Rows from block 3, named by matrix and row number. Rows with one number belong to one attention dimension. Each number is 200 + 40 x the weight over its row's rms, rounded and kept within 0 to 999. All counts start at 0.
# q: attention query (model.enc.2.1.attn.q.weight, 128x128), inputs 0-127
# k: attention key (model.enc.2.1.attn.k.weight, 128x128), inputs 0-127
q.85,154,209,261,194,193,172,190,163,131,106,168,154,235,220,128,178,208,161,215,155,260,159,216,209,169,143,153,207,181,220,157,243,135,252,221,174,223,189,144,185,189,218,161,212,226,107,206,228,180,193,174,171,284,213,217,190,227,172,150,224,175,128,173,224,272,243,243,243,188,257,166,186,148,189,207,255,204,293,167,203,196,143,225,196,173,218,205,211,235,123,275,210,293,160,205,236,198,214,194,175,206,144,136,158,200,287,204,164,172,234,204,205,187,166,197,176,177,170,230,255,185,197,234,248,179,224,256,300
k.85,104,180,171,174,249,217,189,224,202,220,197,191,254,222,133,222,194,91,216,177,256,213,219,163,146,124,129,201,197,255,190,199,223,227,133,144,225,168,153,238,200,253,225,276,176,142,217,225,208,149,216,168,194,95,197,236,244,186,168,218,186,170,176,145,232,275,249,236,154,226,209,184,198,195,187,155,213,224,244,256,163,168,168,168,170,185,197,189,228,179,181,240,151,165,175,219,216,299,173,201,226,198,85,165,153,207,166,171,177,269,203,133,147,153,234,204,229,187,221,155,199,181,262,177,196,154,248,185
q.86,257,219,249,193,264,220,171,142,171,120,206,212,168,221,173,207,163,229,191,187,181,224,216,185,202,257,257,186,138,212,212,245,185,45,208,234,226,82,245,155,175,201,240,168,221,168,262,191,174,236,195,243,179,215,250,247,191,308,203,186,145,159,218,229,208,175,225,269,204,232,289,200,235,192,170,209,182,221,233,232,218,240,167,162,195,267,198,204,310,218,205,193,218,202,162,196,236,265,282,181,193,187,181,160,202,252,191,225,199,208,265,194,146,223,212,216,151,235,253,235,257,184,221,226,185,233,183,185
k.86,193,171,246,192,212,200,193,188,258,121,228,212,239,231,199,159,218,204,123,99,209,213,210,241,184,310,227,157,192,176,224,224,183,163,132,202,154,254,235,160,148,216,267,183,229,271,107,203,200,237,193,179,173,154,177,158,244,264,204,126,211,259,228,213,168,157,184,216,209,247,163,189,231,187,144,200,198,274,196,255,192,196,259,140,223,205,199,234,252,162,174,144,288,190,175,179,193,102,230,179,269,150,208,231,250,180,148,205,204,253,207,175,137,272,212,210,245,197,219,158,196,175,198,234,177,205,230,167
q.87,189,257,219,173,169,187,236,259,226,235,215,203,170,224,166,137,237,173,185,185,126,136,204,215,202,259,164,220,138,177,189,288,105,143,235,168,248,228,249,204,232,263,174,226,271,294,178,197,191,233,174,185,128,241,145,118,210,210,223,177,221,184,151,161,231,180,208,205,190,242,220,230,263,202,161,187,180,206,148,232,161,181,206,215,209,199,154,263,185,208,258,120,222,194,196,177,136,185,162,185,163,214,204,179,218,129,206,208,192,164,248,203,238,235,126,184,190,192,191,248,258,210,165,196,291,185,76,218
k.87,205,213,143,183,172,249,202,193,165,172,195,166,247,190,259,196,202,158,173,176,149,206,223,177,223,215,234,133,140,167,181,186,149,157,169,282,205,202,186,168,230,184,180,196,199,256,246,139,192,191,98,273,141,277,185,232,199,244,181,179,221,113,179,213,221,194,212,182,209,255,231,170,253,187,111,274,167,146,234,195,281,210,255,144,247,185,194,132,275,282,126,211,132,232,185,216,186,217,217,189,225,247,226,165,246,246,208,197,203,147,187,232,166,196,184,262,182,251,219,217,227,240,222,232,216,258,212,118
q.88,277,275,141,201,234,198,158,221,150,179,225,180,197,251,203,234,236,202,119,192,153,212,90,183,252,221,216,237,312,213,172,131,221,232,186,244,164,156,245,222,189,228,212,190,168,227,267,231,185,182,192,147,293,244,175,174,228,186,207,229,227,168,198,157,200,173,145,180,165,161,184,263,211,248,233,158,166,141,222,229,251,153,250,153,177,164,176,211,258,186,201,177,185,252,238,193,155,295,218,149,181,240,160,166,203,215,164,258,160,148,211,211,254,225,243,233,209,234,182,248,162,230,171,187,191,105,196,228
k.88,210,246,109,190,161,234,161,251,122,211,234,206,255,203,189,257,203,222,187,191,137,171,159,185,174,255,174,164,211,231,176,195,276,192,276,144,171,124,191,199,205,201,180,158,252,119,224,188,185,163,251,190,221,226,227,135,194,84,217,239,196,250,241,210,205,186,168,207,123,196,276,258,192,204,219,227,167,94,229,255,221,189,141,155,169,145,224,188,229,159,187,214,211,210,207,240,208,211,125,213,124,236,148,192,289,188,186,234,187,171,222,189,204,236,114,185,227,214,142,168,222,236,166,173,194,222,172,200
q.89,230,196,187,200,184,200,208,164,192,192,177,230,258,182,187,178,282,258,224,134,181,242,242,174,185,246,146,177,225,247,202,93,291,174,163,247,146,145,227,235,169,205,174,169,206,207,195,180,231,269,206,113,168,215,171,227,173,174,193,182,235,212,204,197,207,153,191,221,132,254,206,189,219,206,229,169,278,232,140,143,213,151,229,260,111,237,258,165,165,284,277,225,244,158,262,157,205,171,223,242,179,199,245,249,217,202,172,244,267,129,186,264,176,172,220,183,200,245,203,269,175,216,242,210,137,185,168,187
k.89,259,191,169,186,219,179,200,217,273,227,199,171,224,192,198,221,227,286,164,187,204,251,177,156,265,211,176,153,198,184,179,108,269,220,177,225,208,222,230,248,221,160,160,187,196,175,230,212,185,192,206,93,105,220,237,198,189,209,237,206,284,240,223,117,260,213,222,200,203,122,202,153,180,175,159,250,238,130,308,175,254,239,259,195,157,242,218,209,183,181,209,208,152,182,235,193,215,134,182,211,206,207,169,218,182,165,132,207,219,90,153,121,217,134,206,192,255,207,180,199,196,208,233,179,148,136,221,173
q.90,259,229,248,229,203,112,215,214,179,275,233,221,212,231,222,168,269,281,193,248,135,160,270,207,100,268,206,230,192,226,226,188,212,194,174,190,260,255,170,194,211,168,202,251,163,220,165,227,214,234,218,174,236,168,173,191,229,184,173,166,204,249,264,261,167,243,240,195,142,138,183,227,313,190,125,142,252,240,324,174,239,171,205,236,203,189,178,173,162,198,219,223,218,208,173,180,166,215,230,179,235,227,244,240,163,238,186,176,166,153,137,169,266,164,197,241,222,206,215,248,194,177,122,232,199,197,180,202
k.90,269,217,167,157,214,248,177,182,175,265,159,193,227,182,163,237,189,260,186,183,138,211,227,218,200,256,192,115,241,272,275,160,137,247,206,238,217,226,234,192,231,138,143,189,182,164,136,174,303,243,217,132,150,189,181,152,210,151,159,179,223,160,255,172,251,220,237,165,178,201,200,239,207,168,248,192,305,184,188,221,273,175,180,266,121,186,222,241,140,227,194,135,196,194,121,167,205,216,179,190,182,241,202,172,150,150,201,127,176,202,203,210,199,143,176,243,193,165,195,237,207,158,242,251,255,200,162,186
q.91,174,217,229,124,216,220,168,152,124,240,226,246,157,264,207,202,252,143,140,165,191,223,238,230,204,193,155,214,246,171,268,181,260,215,125,154,250,181,254,166,173,210,182,210,174,174,234,238,126,282,213,154,99,266,248,233,183,163,193,150,217,165,231,225,242,221,270,261,133,225,217,219,174,162,267,190,208,165,237,212,171,238,140,229,144,239,189,248,200,279,210,253,178,190,187,161,168,199,183,159,233,250,170,172,155,204,201,160,226,202,120,150,236,201,147,229,172,135,212,248,186,157,214,219,215,219,173,222
k.91,168,191,164,147,206,225,170,137,223,182,177,220,228,246,138,262,192,189,211,202,177,161,217,212,170,211,171,169,189,194,203,118,224,264,190,127,290,185,232,207,153,200,146,201,188,162,241,210,209,259,237,158,176,277,281,183,209,160,249,186,193,195,253,133,221,212,237,177,141,158,228,192,192,182,197,200,211,259,233,115,193,180,148,267,283,240,165,189,230,191,229,207,272,172,249,151,197,201,266,228,162,304,190,208,149,200,208,95,234,226,177,224,145,145,191,179,221,133,180,238,136,210,224,217,167,263,173,189
q.92,221,234,260,220,235,161,221,237,176,248,112,275,204,160,210,128,183,175,202,172,240,296,189,178,182,182,259,221,210,227,164,187,142,171,173,199,166,160,156,173,186,298,218,192,150,240,251,180,139,161,204,209,160,188,203,183,250,169,174,155,186,159,237,195,240,182,120,189,203,210,294,231,246,176,232,234,199,173,243,192,186,258,193,201,217,280,200,203,145,231,154,179,244,183,167,184,270,234,228,191,229,174,227,241,178,233,284,214,195,216,157,198,249,130,223,265,221,235,153,114,201,216,241,252,229,287,228,156
k.92,246,225,257,154,148,267,235,178,203,227,143,268,212,167,145,201,211,151,210,172,196,228,163,192,249,254,179,288,194,187,182,131,163,212,164,141,110,204,193,233,203,252,247,149,281,176,188,255,183,121,175,246,225,107,153,185,215,203,201,231,202,215,226,163,265,270,239,185,223,166,223,195,210,228,170,150,181,171,232,194,185,150,222,224,200,205,197,203,179,154,246,191,286,161,268,156,225,170,244,160,217,199,264,235,220,175,255,228,208,124,120,228,241,248,198,171,205,215,189,214,244,283,237,220,145,232,213,191
q.93,103,255,189,211,152,202,223,171,281,258,201,179,247,158,215,212,215,230,211,243,255,143,182,195,286,195,164,176,159,187,208,163,123,181,139,180,238,192,173,157,210,222,190,186,224,202,178,117,194,257,129,204,179,176,268,231,168,186,158,243,227,218,138,221,282,190,207,184,171,165,257,172,276,287,137,276,166,163,190,186,207,193,231,224,216,222,185,217,231,233,168,180,161,137,245,202,170,273,105,181,213,228,190,166,217,253,231,179,184,205,191,202,200,120,162,198,156,188,192,201,196,280,150,244,270,206,231,209
k.93,148,229,135,223,241,214,182,169,208,286,187,206,222,198,203,138,262,187,214,176,231,152,251,153,229,152,131,164,154,196,164,177,156,244,187,161,171,169,109,256,288,195,200,199,255,248,187,124,215,204,220,199,149,122,243,169,203,228,231,174,245,207,93,177,166,242,138,208,201,243,238,190,241,285,165,181,194,199,245,228,166,181,237,239,247,205,165,219,189,237,221,172,167,193,256,118,231,236,161,147,223,291,197,207,181,166,171,185,267,201,194,220,196,135,173,204,155,211,176,264,165,231,208,215,204,178,259,249
q.94,206,228,207,243,236,180,241,201,172,221,189,214,264,111,159,259,137,230,153,262,181,252,202,202,205,239,244,230,158,144,223,173,163,232,197,204,230,181,149,145,230,263,222,199,184,197,257,226,236,204,224,148,211,163,189,147,228,202,179,195,167,154,159,224,229,177,134,208,237,250,226,189,188,160,189,240,320,244,184,167,227,255,205,157,120,244,246,189,138,118,143,197,243,156,238,254,202,219,183,159,286,140,234,215,270,231,241,237,208,147,208,228,197,211,225,250,220,251,184,237,190,301,168,252,231,183,179,185
k.94,131,253,256,295,203,169,211,216,132,217,120,184,226,176,243,197,121,225,157,178,216,128,179,202,145,210,156,232,165,192,217,177,177,222,200,194,200,189,224,227,218,222,194,180,222,213,196,123,182,148,146,145,216,201,130,197,179,203,232,193,134,199,166,153,248,173,161,151,212,251,219,189,186,131,212,165,216,205,318,219,167,200,170,212,214,226,188,180,172,187,141,153,215,251,248,224,216,202,272,231,116,180,175,176,259,165,192,255,204,169,226,227,311,188,217,295,245,205,201,204,267,181,232,279,177,190,144,208
q.95,212,211,239,200,230,210,228,129,162,199,206,182,143,203,192,223,198,184,239,173,101,162,178,194,189,137,198,152,172,59,259,165,200,183,173,244,233,161,170,176,184,182,202,238,197,170,248,227,184,209,202,187,145,152,229,282,171,205,160,172,225,211,138,240,208,168,135,190,200,214,201,145,228,234,229,298,172,312,127,207,183,210,148,213,161,129,252,161,308,194,218,217,194,234,235,221,178,162,166,195,171,171,167,248,149,240,172,234,186,239,201,216,210,169,235,182,269,190,240,231,199,226,217,141,177,251,275,179
k.95,85,193,255,200,257,156,181,150,123,219,218,119,111,205,160,237,200,242,210,175,206,170,121,242,254,200,202,231,195,200,274,229,249,183,182,213,196,224,272,168,170,259,219,273,170,234,183,195,199,238,162,206,160,195,235,225,217,256,175,150,166,217,172,147,166,196,250,254,180,205,218,164,174,174,226,235,223,195,178,225,144,143,232,219,163,190,195,233,183,164,218,233,293,219,226,129,186,162,249,239,227,240,194,154,110,180,148,204,220,290,253,231,258,248,194,221,204,147,228,180,225,188,130,153,178,199,192,227
q.96,147,252,182,191,162,260,154,248,147,210,210,257,211,214,209,285,213,146,194,221,200,203,197,214,239,178,216,176,176,133,215,166,203,247,274,177,193,64,137,133,235,221,200,212,172,171,196,105,223,103,192,178,268,200,161,147,271,227,111,185,213,187,171,258,201,237,199,202,204,166,179,156,196,158,124,163,132,186,141,188,205,159,189,155,186,178,209,218,171,204,224,244,138,233,234,200,118,192,217,201,143,215,217,138,187,204,142,199,174,193,210,248,187,199,182,228,217,224,176,193,201,258,206,185,302,153,205,198
k.96,161,199,108,255,187,205,256,185,209,231,149,123,198,210,258,141,166,223,147,122,150,191,148,214,204,183,178,205,232,168,204,200,248,255,236,203,208,175,173,182,137,257,160,191,261,232,232,167,184,191,184,220,185,86,174,185,230,85,167,215,252,136,170,242,215,225,147,222,236,222,227,162,125,221,147,279,220,85,200,164,211,207,189,199,195,202,195,223,213,178,224,184,171,228,208,236,164,209,199,223,178,191,107,191,195,196,164,157,153,179,121,187,178,187,152,229,223,185,207,127,233,163,156,162,247,146,225,218
q.97,216,182,216,173,132,139,167,195,193,199,205,186,212,144,184,201,272,247,180,172,201,228,193,216,145,282,222,233,226,171,189,206,224,211,289,191,187,189,271,188,90,217,157,167,323,184,188,222,184,257,190,168,142,165,205,235,216,199,180,217,238,161,229,185,170,165,165,171,186,288,231,236,238,147,135,261,138,181,191,211,213,222,159,197,155,282,206,263,83,209,100,238,202,177,181,220,192,139,255,169,198,191,221,146,215,215,183,161,238,164,158,158,260,193,175,227,196,185,193,149,224,196,193,186,139,204,162,200
k.97,205,256,175,238,101,213,165,256,195,211,191,229,244,212,208,169,159,257,215,186,213,203,161,197,297,292,211,154,239,160,224,191,183,296,259,248,161,190,250,148,208,232,158,284,218,167,216,224,215,254,150,238,140,251,182,181,236,177,222,290,236,206,257,148,200,236,230,192,191,266,173,210,188,182,215,211,180,269,216,216,205,219,200,139,191,168,236,251,227,215,185,210,241,197,168,109,185,203,204,189,200,173,301,211,240,215,200,244,214,145,230,196,175,246,237,178,211,292,249,235,236,153,284,206,172,203,197,166
q.98,198,213,151,178,207,206,195,173,144,199,157,192,239,199,228,251,229,114,206,194,217,178,302,119,138,142,193,234,216,124,266,106,249,221,121,212,188,106,182,132,218,220,195,225,185,218,189,210,172,141,249,139,247,164,188,240,247,184,184,237,198,167,173,213,202,201,118,146,178,205,163,250,204,218,177,192,196,193,149,182,198,249,220,201,114,208,208,226,231,289,286,178,240,191,146,200,138,186,253,193,245,249,219,171,212,202,208,214,220,201,244,186,166,176,270,203,168,227,152,218,217,228,267,195,156,168,253,158
k.98,226,261,149,257,178,174,208,146,195,215,205,188,272,272,194,208,175,209,225,170,245,188,214,259,169,185,173,196,222,247,208,179,228,199,183,145,188,227,245,228,276,252,188,199,254,249,212,251,148,191,188,205,239,130,203,117,236,177,248,227,135,205,164,238,259,260,188,223,206,230,162,239,133,172,207,211,146,104,235,225,211,215,246,272,207,302,258,161,171,261,283,270,226,214,213,186,185,218,167,221,201,246,132,254,228,213,238,236,183,153,184,165,245,186,207,267,155,204,138,157,209,165,223,175,239,147,194,166
q.99,209,226,183,228,182,247,190,176,196,180,214,207,238,164,229,198,146,232,189,188,143,255,258,212,197,163,171,201,106,245,187,218,262,246,241,152,178,193,107,215,187,221,145,137,189,235,169,191,217,101,201,231,241,168,126,91,179,149,269,191,221,236,180,158,186,245,196,180,230,326,217,190,116,176,192,219,232,190,226,214,155,151,185,178,229,201,213,164,188,210,151,228,186,226,153,216,179,214,169,202,141,149,345,225,176,208,175,225,247,155,164,187,220,220,162,157,217,227,178,176,176,197,130,221,180,150,205,193
k.99,188,268,223,265,269,248,267,204,237,292,219,181,198,282,171,186,182,204,228,226,193,274,270,143,216,188,211,183,191,248,147,227,240,251,149,216,215,89,193,229,138,203,168,215,190,183,101,215,219,188,176,163,197,216,199,143,185,196,211,185,221,220,198,197,210,292,199,250,189,225,257,156,249,184,159,252,161,263,168,206,107,231,265,174,169,271,183,185,186,202,137,179,194,147,209,169,241,164,207,189,197,123,136,196,205,217,134,215,170,190,187,225,185,213,189,216,224,259,203,203,243,194,170,140,285,226,178,220
q.100,187,133,166,202,203,196,231,264,300,244,243,192,279,206,205,96,230,175,242,167,186,270,184,149,231,232,194,162,173,195,210,139,162,197,190,174,79,153,161,237,201,161,230,197,214,204,108,180,228,201,148,252,179,194,196,156,222,260,183,210,185,254,157,248,133,183,193,176,247,225,194,210,190,222,146,248,166,197,208,220,183,169,212,188,159,145,184,230,190,247,224,184,242,187,171,214,242,204,188,191,225,218,125,235,156,154,247,259,167,190,128,175,259,166,165,218,178,281,173,218,280,198,232,188,212,195,146,109
k.100,217,234,133,194,178,232,221,230,185,182,160,311,199,183,239,176,274,231,225,203,247,291,241,173,200,163,197,128,149,158,135,162,182,171,197,143,151,188,181,181,213,238,166,109,242,226,183,222,193,127,238,271,222,171,174,188,222,199,239,204,256,134,148,218,173,155,164,205,192,248,244,197,227,239,95,200,202,136,179,180,242,233,195,217,195,249,130,211,237,194,217,197,152,148,183,231,163,183,268,207,232,156,255,162,153,188,185,266,237,192,219,208,214,197,157,186,163,265,154,242,274,240,211,225,278,224,203,183
q.101,265,136,171,148,212,204,304,179,279,256,166,168,209,170,192,185,139,256,211,212,133,238,157,169,228,221,231,196,226,191,211,220,185,182,262,314,165,149,209,159,218,217,255,197,238,151,269,228,120,238,168,194,279,200,200,260,252,210,140,179,252,83,215,183,240,223,253,205,215,144,112,170,207,252,179,229,216,233,180,171,196,245,180,165,220,164,255,201,172,207,223,174,219,222,210,185,231,199,178,245,159,224,223,194,164,205,204,195,116,222,200,163,177,188,186,196,228,181,149,235,133,240,171,257,229,234,170,184
k.101,206,187,231,154,136,228,148,232,110,153,167,229,160,198,184,183,216,201,185,205,259,237,174,239,205,237,232,253,216,280,180,210,215,224,150,172,229,185,234,208,242,112,181,152,174,179,205,162,244,155,211,250,180,176,141,158,207,166,178,253,149,234,302,223,252,179,114,243,239,151,223,228,213,149,296,152,171,137,167,220,162,246,220,153,179,183,177,266,94,194,215,215,147,196,149,235,236,190,161,207,145,208,175,231,160,179,244,185,257,232,164,195,217,243,159,201,216,176,158,161,268,174,187,149,194,234,240,171
q.102,218,149,209,200,220,171,189,229,211,241,87,205,187,176,195,136,116,112,198,109,224,223,197,266,184,150,249,181,206,193,184,287,150,203,288,122,176,255,108,160,156,218,208,226,175,220,177,186,192,237,178,208,152,245,174,209,239,207,155,185,234,184,192,218,243,217,256,191,260,230,215,157,170,220,175,213,185,227,214,180,169,280,248,206,210,176,234,166,124,171,193,258,156,182,195,265,195,256,227,200,183,136,247,194,200,144,269,132,223,154,235,260,164,201,190,165,157,171,167,166,157,144,202,228,230,185,175,219
k.102,100,162,235,221,247,200,154,231,219,153,149,137,237,200,164,169,146,152,144,247,262,111,206,205,258,177,307,217,188,206,191,214,211,188,250,210,215,183,173,200,304,219,203,205,224,214,197,177,162,141,183,227,185,257,174,236,142,211,222,223,144,193,236,238,140,288,195,223,253,221,198,175,224,224,267,171,209,187,157,145,241,171,217,211,162,177,145,214,293,233,180,237,245,226,193,226,153,138,238,244,257,183,181,176,270,203,207,221,196,201,198,176,207,200,171,118,259,228,195,181,202,257,144,229,185,251,138,179
q.103,197,215,242,159,284,246,198,226,214,114,209,204,201,246,234,228,244,147,231,196,154,177,261,219,199,186,226,192,142,190,286,207,165,275,173,140,173,190,189,239,176,161,127,249,207,236,171,202,192,202,215,163,170,206,229,184,213,212,87,175,134,178,180,260,273,135,265,208,188,189,180,244,207,203,183,227,191,215,179,185,158,198,119,250,256,187,168,162,216,114,312,203,174,207,220,259,188,153,156,134,260,165,160,244,216,209,206,167,189,219,187,137,278,212,170,142,203,166,181,207,207,207,171,152,218,144,222,229
k.103,278,195,205,185,199,171,189,305,204,190,199,162,182,207,278,192,218,212,226,175,188,188,237,237,204,176,177,188,205,150,204,192,208,160,195,258,236,120,196,238,236,229,224,235,114,156,221,177,216,194,208,248,145,209,256,263,202,299,167,178,186,164,201,252,204,217,244,239,184,240,197,182,183,184,163,156,196,199,205,146,133,128,107,231,239,215,153,233,265,226,254,271,246,149,228,164,192,251,228,152,184,194,102,163,208,192,241,191,124,189,220,143,174,191,254,161,177,219,215,212,157,190,138,266,191,222,300,219
q.104,228,246,255,280,286,166,235,110,234,171,223,145,181,225,240,147,190,216,173,258,154,232,227,197,137,166,228,177,190,210,230,210,199,149,121,194,185,201,238,121,194,235,270,232,142,207,237,241,191,172,284,95,167,229,118,200,207,226,245,232,206,158,187,159,228,170,206,233,218,187,147,175,195,166,202,182,194,191,171,254,211,182,206,219,254,197,248,119,232,182,216,217,220,166,212,151,200,175,215,182,189,151,242,211,136,143,134,148,246,112,252,230,159,180,191,236,252,220,243,149,215,205,149,154,186,178,165,211
k.104,273,139,267,278,120,169,201,203,180,187,214,157,169,183,198,196,139,219,186,183,189,131,213,224,185,179,238,153,167,185,179,192,264,195,153,262,169,249,215,253,155,223,260,187,225,181,159,233,169,269,181,178,204,196,186,173,212,169,243,133,220,277,163,161,208,153,235,157,149,194,177,157,116,186,129,202,282,200,232,245,258,226,228,134,205,238,206,221,206,227,223,189,235,284,215,210,145,216,231,216,229,127,226,202,152,162,257,206,233,179,238,165,174,212,263,243,248,224,250,106,190,250,181,167,185,157,253,171
q.105,190,186,177,212,177,246,229,167,266,182,171,228,139,198,219,219,234,170,245,166,197,105,261,116,171,189,249,178,208,185,236,235,143,238,220,192,173,316,210,229,181,250,255,193,216,211,261,189,210,199,244,192,199,201,118,124,209,171,196,191,175,185,214,184,182,239,229,111,199,205,225,160,183,178,180,161,192,186,253,187,193,225,225,270,218,249,241,188,92,136,231,196,134,186,183,248,248,198,166,249,234,196,260,153,202,188,193,259,241,219,167,96,202,151,218,262,192,187,202,137,146,260,188,227,241,223,189,132
k.105,242,237,196,234,235,232,174,193,121,196,117,164,158,177,144,190,155,263,187,159,222,137,181,246,167,176,201,187,179,189,164,193,244,213,265,268,172,236,151,203,282,130,215,159,143,219,185,184,212,203,209,241,220,180,176,163,231,158,210,198,146,141,213,265,141,274,200,175,219,168,202,158,254,147,196,148,250,197,134,208,183,168,189,259,143,187,193,87,204,207,190,199,215,202,133,173,186,228,175,256,226,206,200,99,186,127,230,177,174,144,179,207,179,198,190,224,168,205,246,189,213,220,249,319,249,225,161,208
q.106,141,207,131,231,258,206,182,210,255,202,142,197,175,239,164,222,273,181,251,287,185,242,164,169,176,246,183,226,177,237,212,144,275,210,237,161,177,219,198,275,234,161,215,212,175,188,233,243,247,157,245,195,218,160,230,158,235,226,229,249,190,229,235,277,177,209,174,191,142,141,205,220,192,185,245,195,174,96,230,160,187,169,182,174,212,143,206,234,203,147,170,200,262,194,205,204,280,186,212,225,204,187,123,204,186,139,252,156,132,232,262,136,217,185,178,219,299,243,267,185,168,234,143,141,196,260,191,233
k.106,237,196,210,168,196,113,172,188,83,113,195,221,200,243,206,196,210,212,183,252,252,230,186,212,159,248,187,251,202,153,204,262,219,223,158,146,152,222,253,197,125,139,205,196,147,154,229,215,175,118,222,185,284,268,174,166,205,216,247,227,222,128,204,196,137,235,174,178,177,144,206,216,231,172,254,169,178,219,204,200,178,227,158,143,219,105,224,213,261,137,272,150,194,126,218,181,180,183,126,198,157,194,234,135,224,228,210,182,173,214,223,228,250,168,146,174,200,201,182,256,167,190,208,221,199,289,217,222
q.107,213,213,153,209,191,249,208,232,266,148,188,135,260,185,161,265,197,246,212,81,187,184,238,273,204,232,204,209,157,161,208,225,151,233,264,142,155,249,176,242,170,261,176,234,168,150,220,257,174,246,199,277,252,183,163,153,199,211,232,217,244,222,145,226,195,211,205,261,219,204,158,196,239,207,187,304,206,210,184,169,262,162,264,204,240,194,111,152,201,182,131,245,222,265,207,255,184,122,169,195,189,148,208,210,209,180,202,214,191,174,214,144,157,238,256,196,117,212,186,187,285,202,216,205,198,226,165,196
k.107,226,239,191,131,185,191,229,216,169,170,217,197,252,180,179,208,215,209,202,67,195,158,278,189,195,211,247,220,179,201,214,249,158,193,250,228,181,220,227,266,163,267,180,186,142,197,210,240,201,183,197,267,192,208,147,128,180,242,203,192,301,212,233,225,210,226,184,196,136,249,217,196,270,226,228,216,158,234,192,238,152,217,213,194,197,215,228,236,153,258,168,237,124,184,118,198,193,187,147,241,108,184,193,143,317,228,210,207,201,208,136,227,242,238,246,281,161,134,172,153,242,238,224,144,210,197,175,197
q.108,185,176,144,204,170,183,224,197,217,233,231,186,237,220,167,205,167,237,230,224,223,198,165,117,154,210,148,165,261,232,215,199,205,149,200,115,224,230,198,206,166,201,249,259,187,195,284,172,134,264,248,188,250,185,237,170,160,148,238,198,248,160,220,177,230,299,239,174,169,188,190,207,271,125,244,184,184,147,201,144,182,116,217,220,222,236,213,168,227,175,209,122,246,143,190,222,194,205,178,267,216,194,274,194,255,124,272,204,219,184,237,253,239,127,153,149,224,213,244,217,247,197,180,254,184,150,248,268
k.108,194,175,167,239,231,172,165,154,246,157,190,188,131,168,230,204,184,136,146,231,186,167,205,187,160,169,188,188,237,250,180,133,284,296,136,200,192,171,184,275,259,189,200,223,231,157,146,210,195,187,212,113,178,172,261,185,231,119,157,229,209,169,188,224,185,177,229,224,176,210,227,254,183,262,163,144,225,233,222,166,241,189,254,210,172,145,236,192,125,201,173,257,211,212,234,191,190,240,201,243,143,218,80,231,177,182,221,149,241,152,154,252,226,178,245,195,167,174,307,175,178,199,247,179,254,180,219,137
q.109,147,203,165,206,211,201,228,160,236,182,174,189,292,149,176,223,206,244,218,268,173,198,236,207,239,217,197,210,212,187,254,224,87,204,254,255,223,173,173,218,178,192,176,149,229,231,185,198,233,186,196,271,109,187,174,258,238,153,146,156,191,158,188,256,170,169,215,213,151,263,243,196,279,213,102,305,241,203,185,179,157,205,206,159,270,175,141,190,247,220,214,195,158,219,178,225,190,266,223,217,231,251,144,215,185,240,176,189,216,254,193,224,165,185,118,142,226,252,195,238,195,184,264,267,265,219,250,181
k.109,202,188,244,158,209,248,194,215,206,186,225,244,188,215,153,132,231,219,168,126,157,163,223,201,213,329,223,219,192,190,193,231,137,188,152,238,263,169,173,140,192,157,201,202,229,224,210,175,171,195,173,238,161,254,162,224,202,168,252,172,76,143,152,210,180,119,160,183,176,216,256,150,209,272,221,238,203,182,186,249,215,239,259,175,283,213,245,243,154,221,265,257,196,171,244,204,225,185,151,224,236,253,208,177,195,243,178,182,181,194,142,274,193,232,266,215,159,195,283,210,211,225,185,186,252,256,143,237
q.110,188,268,190,213,266,231,281,218,191,104,183,271,231,182,191,196,248,225,212,137,146,153,190,177,250,194,208,236,256,224,165,184,208,266,206,200,236,159,205,175,210,260,198,231,121,175,194,241,253,202,244,279,195,233,84,226,211,151,270,170,155,210,264,189,250,225,210,177,160,228,168,174,182,143,283,174,211,228,212,173,199,152,244,138,254,140,162,237,245,256,193,215,195,242,154,208,225,221,180,238,218,249,188,151,248,180,203,196,196,270,255,163,179,227,151,171,238,131,190,208,227,189,265,220,229,181,160,169
k.110,220,175,209,145,205,214,178,177,160,190,241,174,257,214,108,294,176,185,150,233,201,139,211,175,192,110,256,231,252,170,215,252,212,202,225,172,277,132,203,201,116,217,179,202,196,274,234,168,176,173,211,176,216,169,254,184,200,193,201,161,226,161,277,243,165,224,246,214,137,173,171,188,266,206,225,222,147,181,290,248,228,219,263,203,198,195,254,158,155,312,143,182,182,199,293,206,136,180,166,228,204,170,211,181,196,238,126,179,180,167,160,266,198,170,241,239,237,181,179,202,184,215,246,240,228,175,212,234
q.111,267,228,153,152,197,168,221,248,213,211,140,147,183,170,197,211,149,211,172,228,214,219,302,184,286,228,156,140,247,254,174,200,159,119,171,178,216,225,201,231,184,120,195,168,222,166,178,195,217,162,252,217,182,236,230,133,202,160,180,147,180,231,161,171,249,150,255,279,271,206,243,157,244,240,154,182,252,216,202,205,169,204,197,175,228,175,156,123,211,145,170,135,235,232,107,267,182,189,182,217,211,122,257,186,226,207,206,183,233,227,168,188,226,206,151,211,177,252,210,189,136,254,233,152,123,183,250,191
k.111,223,237,224,230,214,176,233,121,174,226,160,140,207,195,132,191,221,182,174,184,292,173,174,265,257,244,170,235,214,262,119,208,209,126,204,253,226,146,220,170,142,238,227,175,195,203,130,207,211,176,190,102,219,227,213,238,197,195,250,284,208,203,226,131,216,198,180,208,183,185,241,110,204,198,148,136,152,233,276,233,189,223,292,250,193,192,181,182,173,135,176,202,144,213,172,190,281,148,179,190,223,214,245,236,232,198,174,259,159,173,170,180,250,221,257,184,195,256,203,209,276,230,221,131,224,197,185,211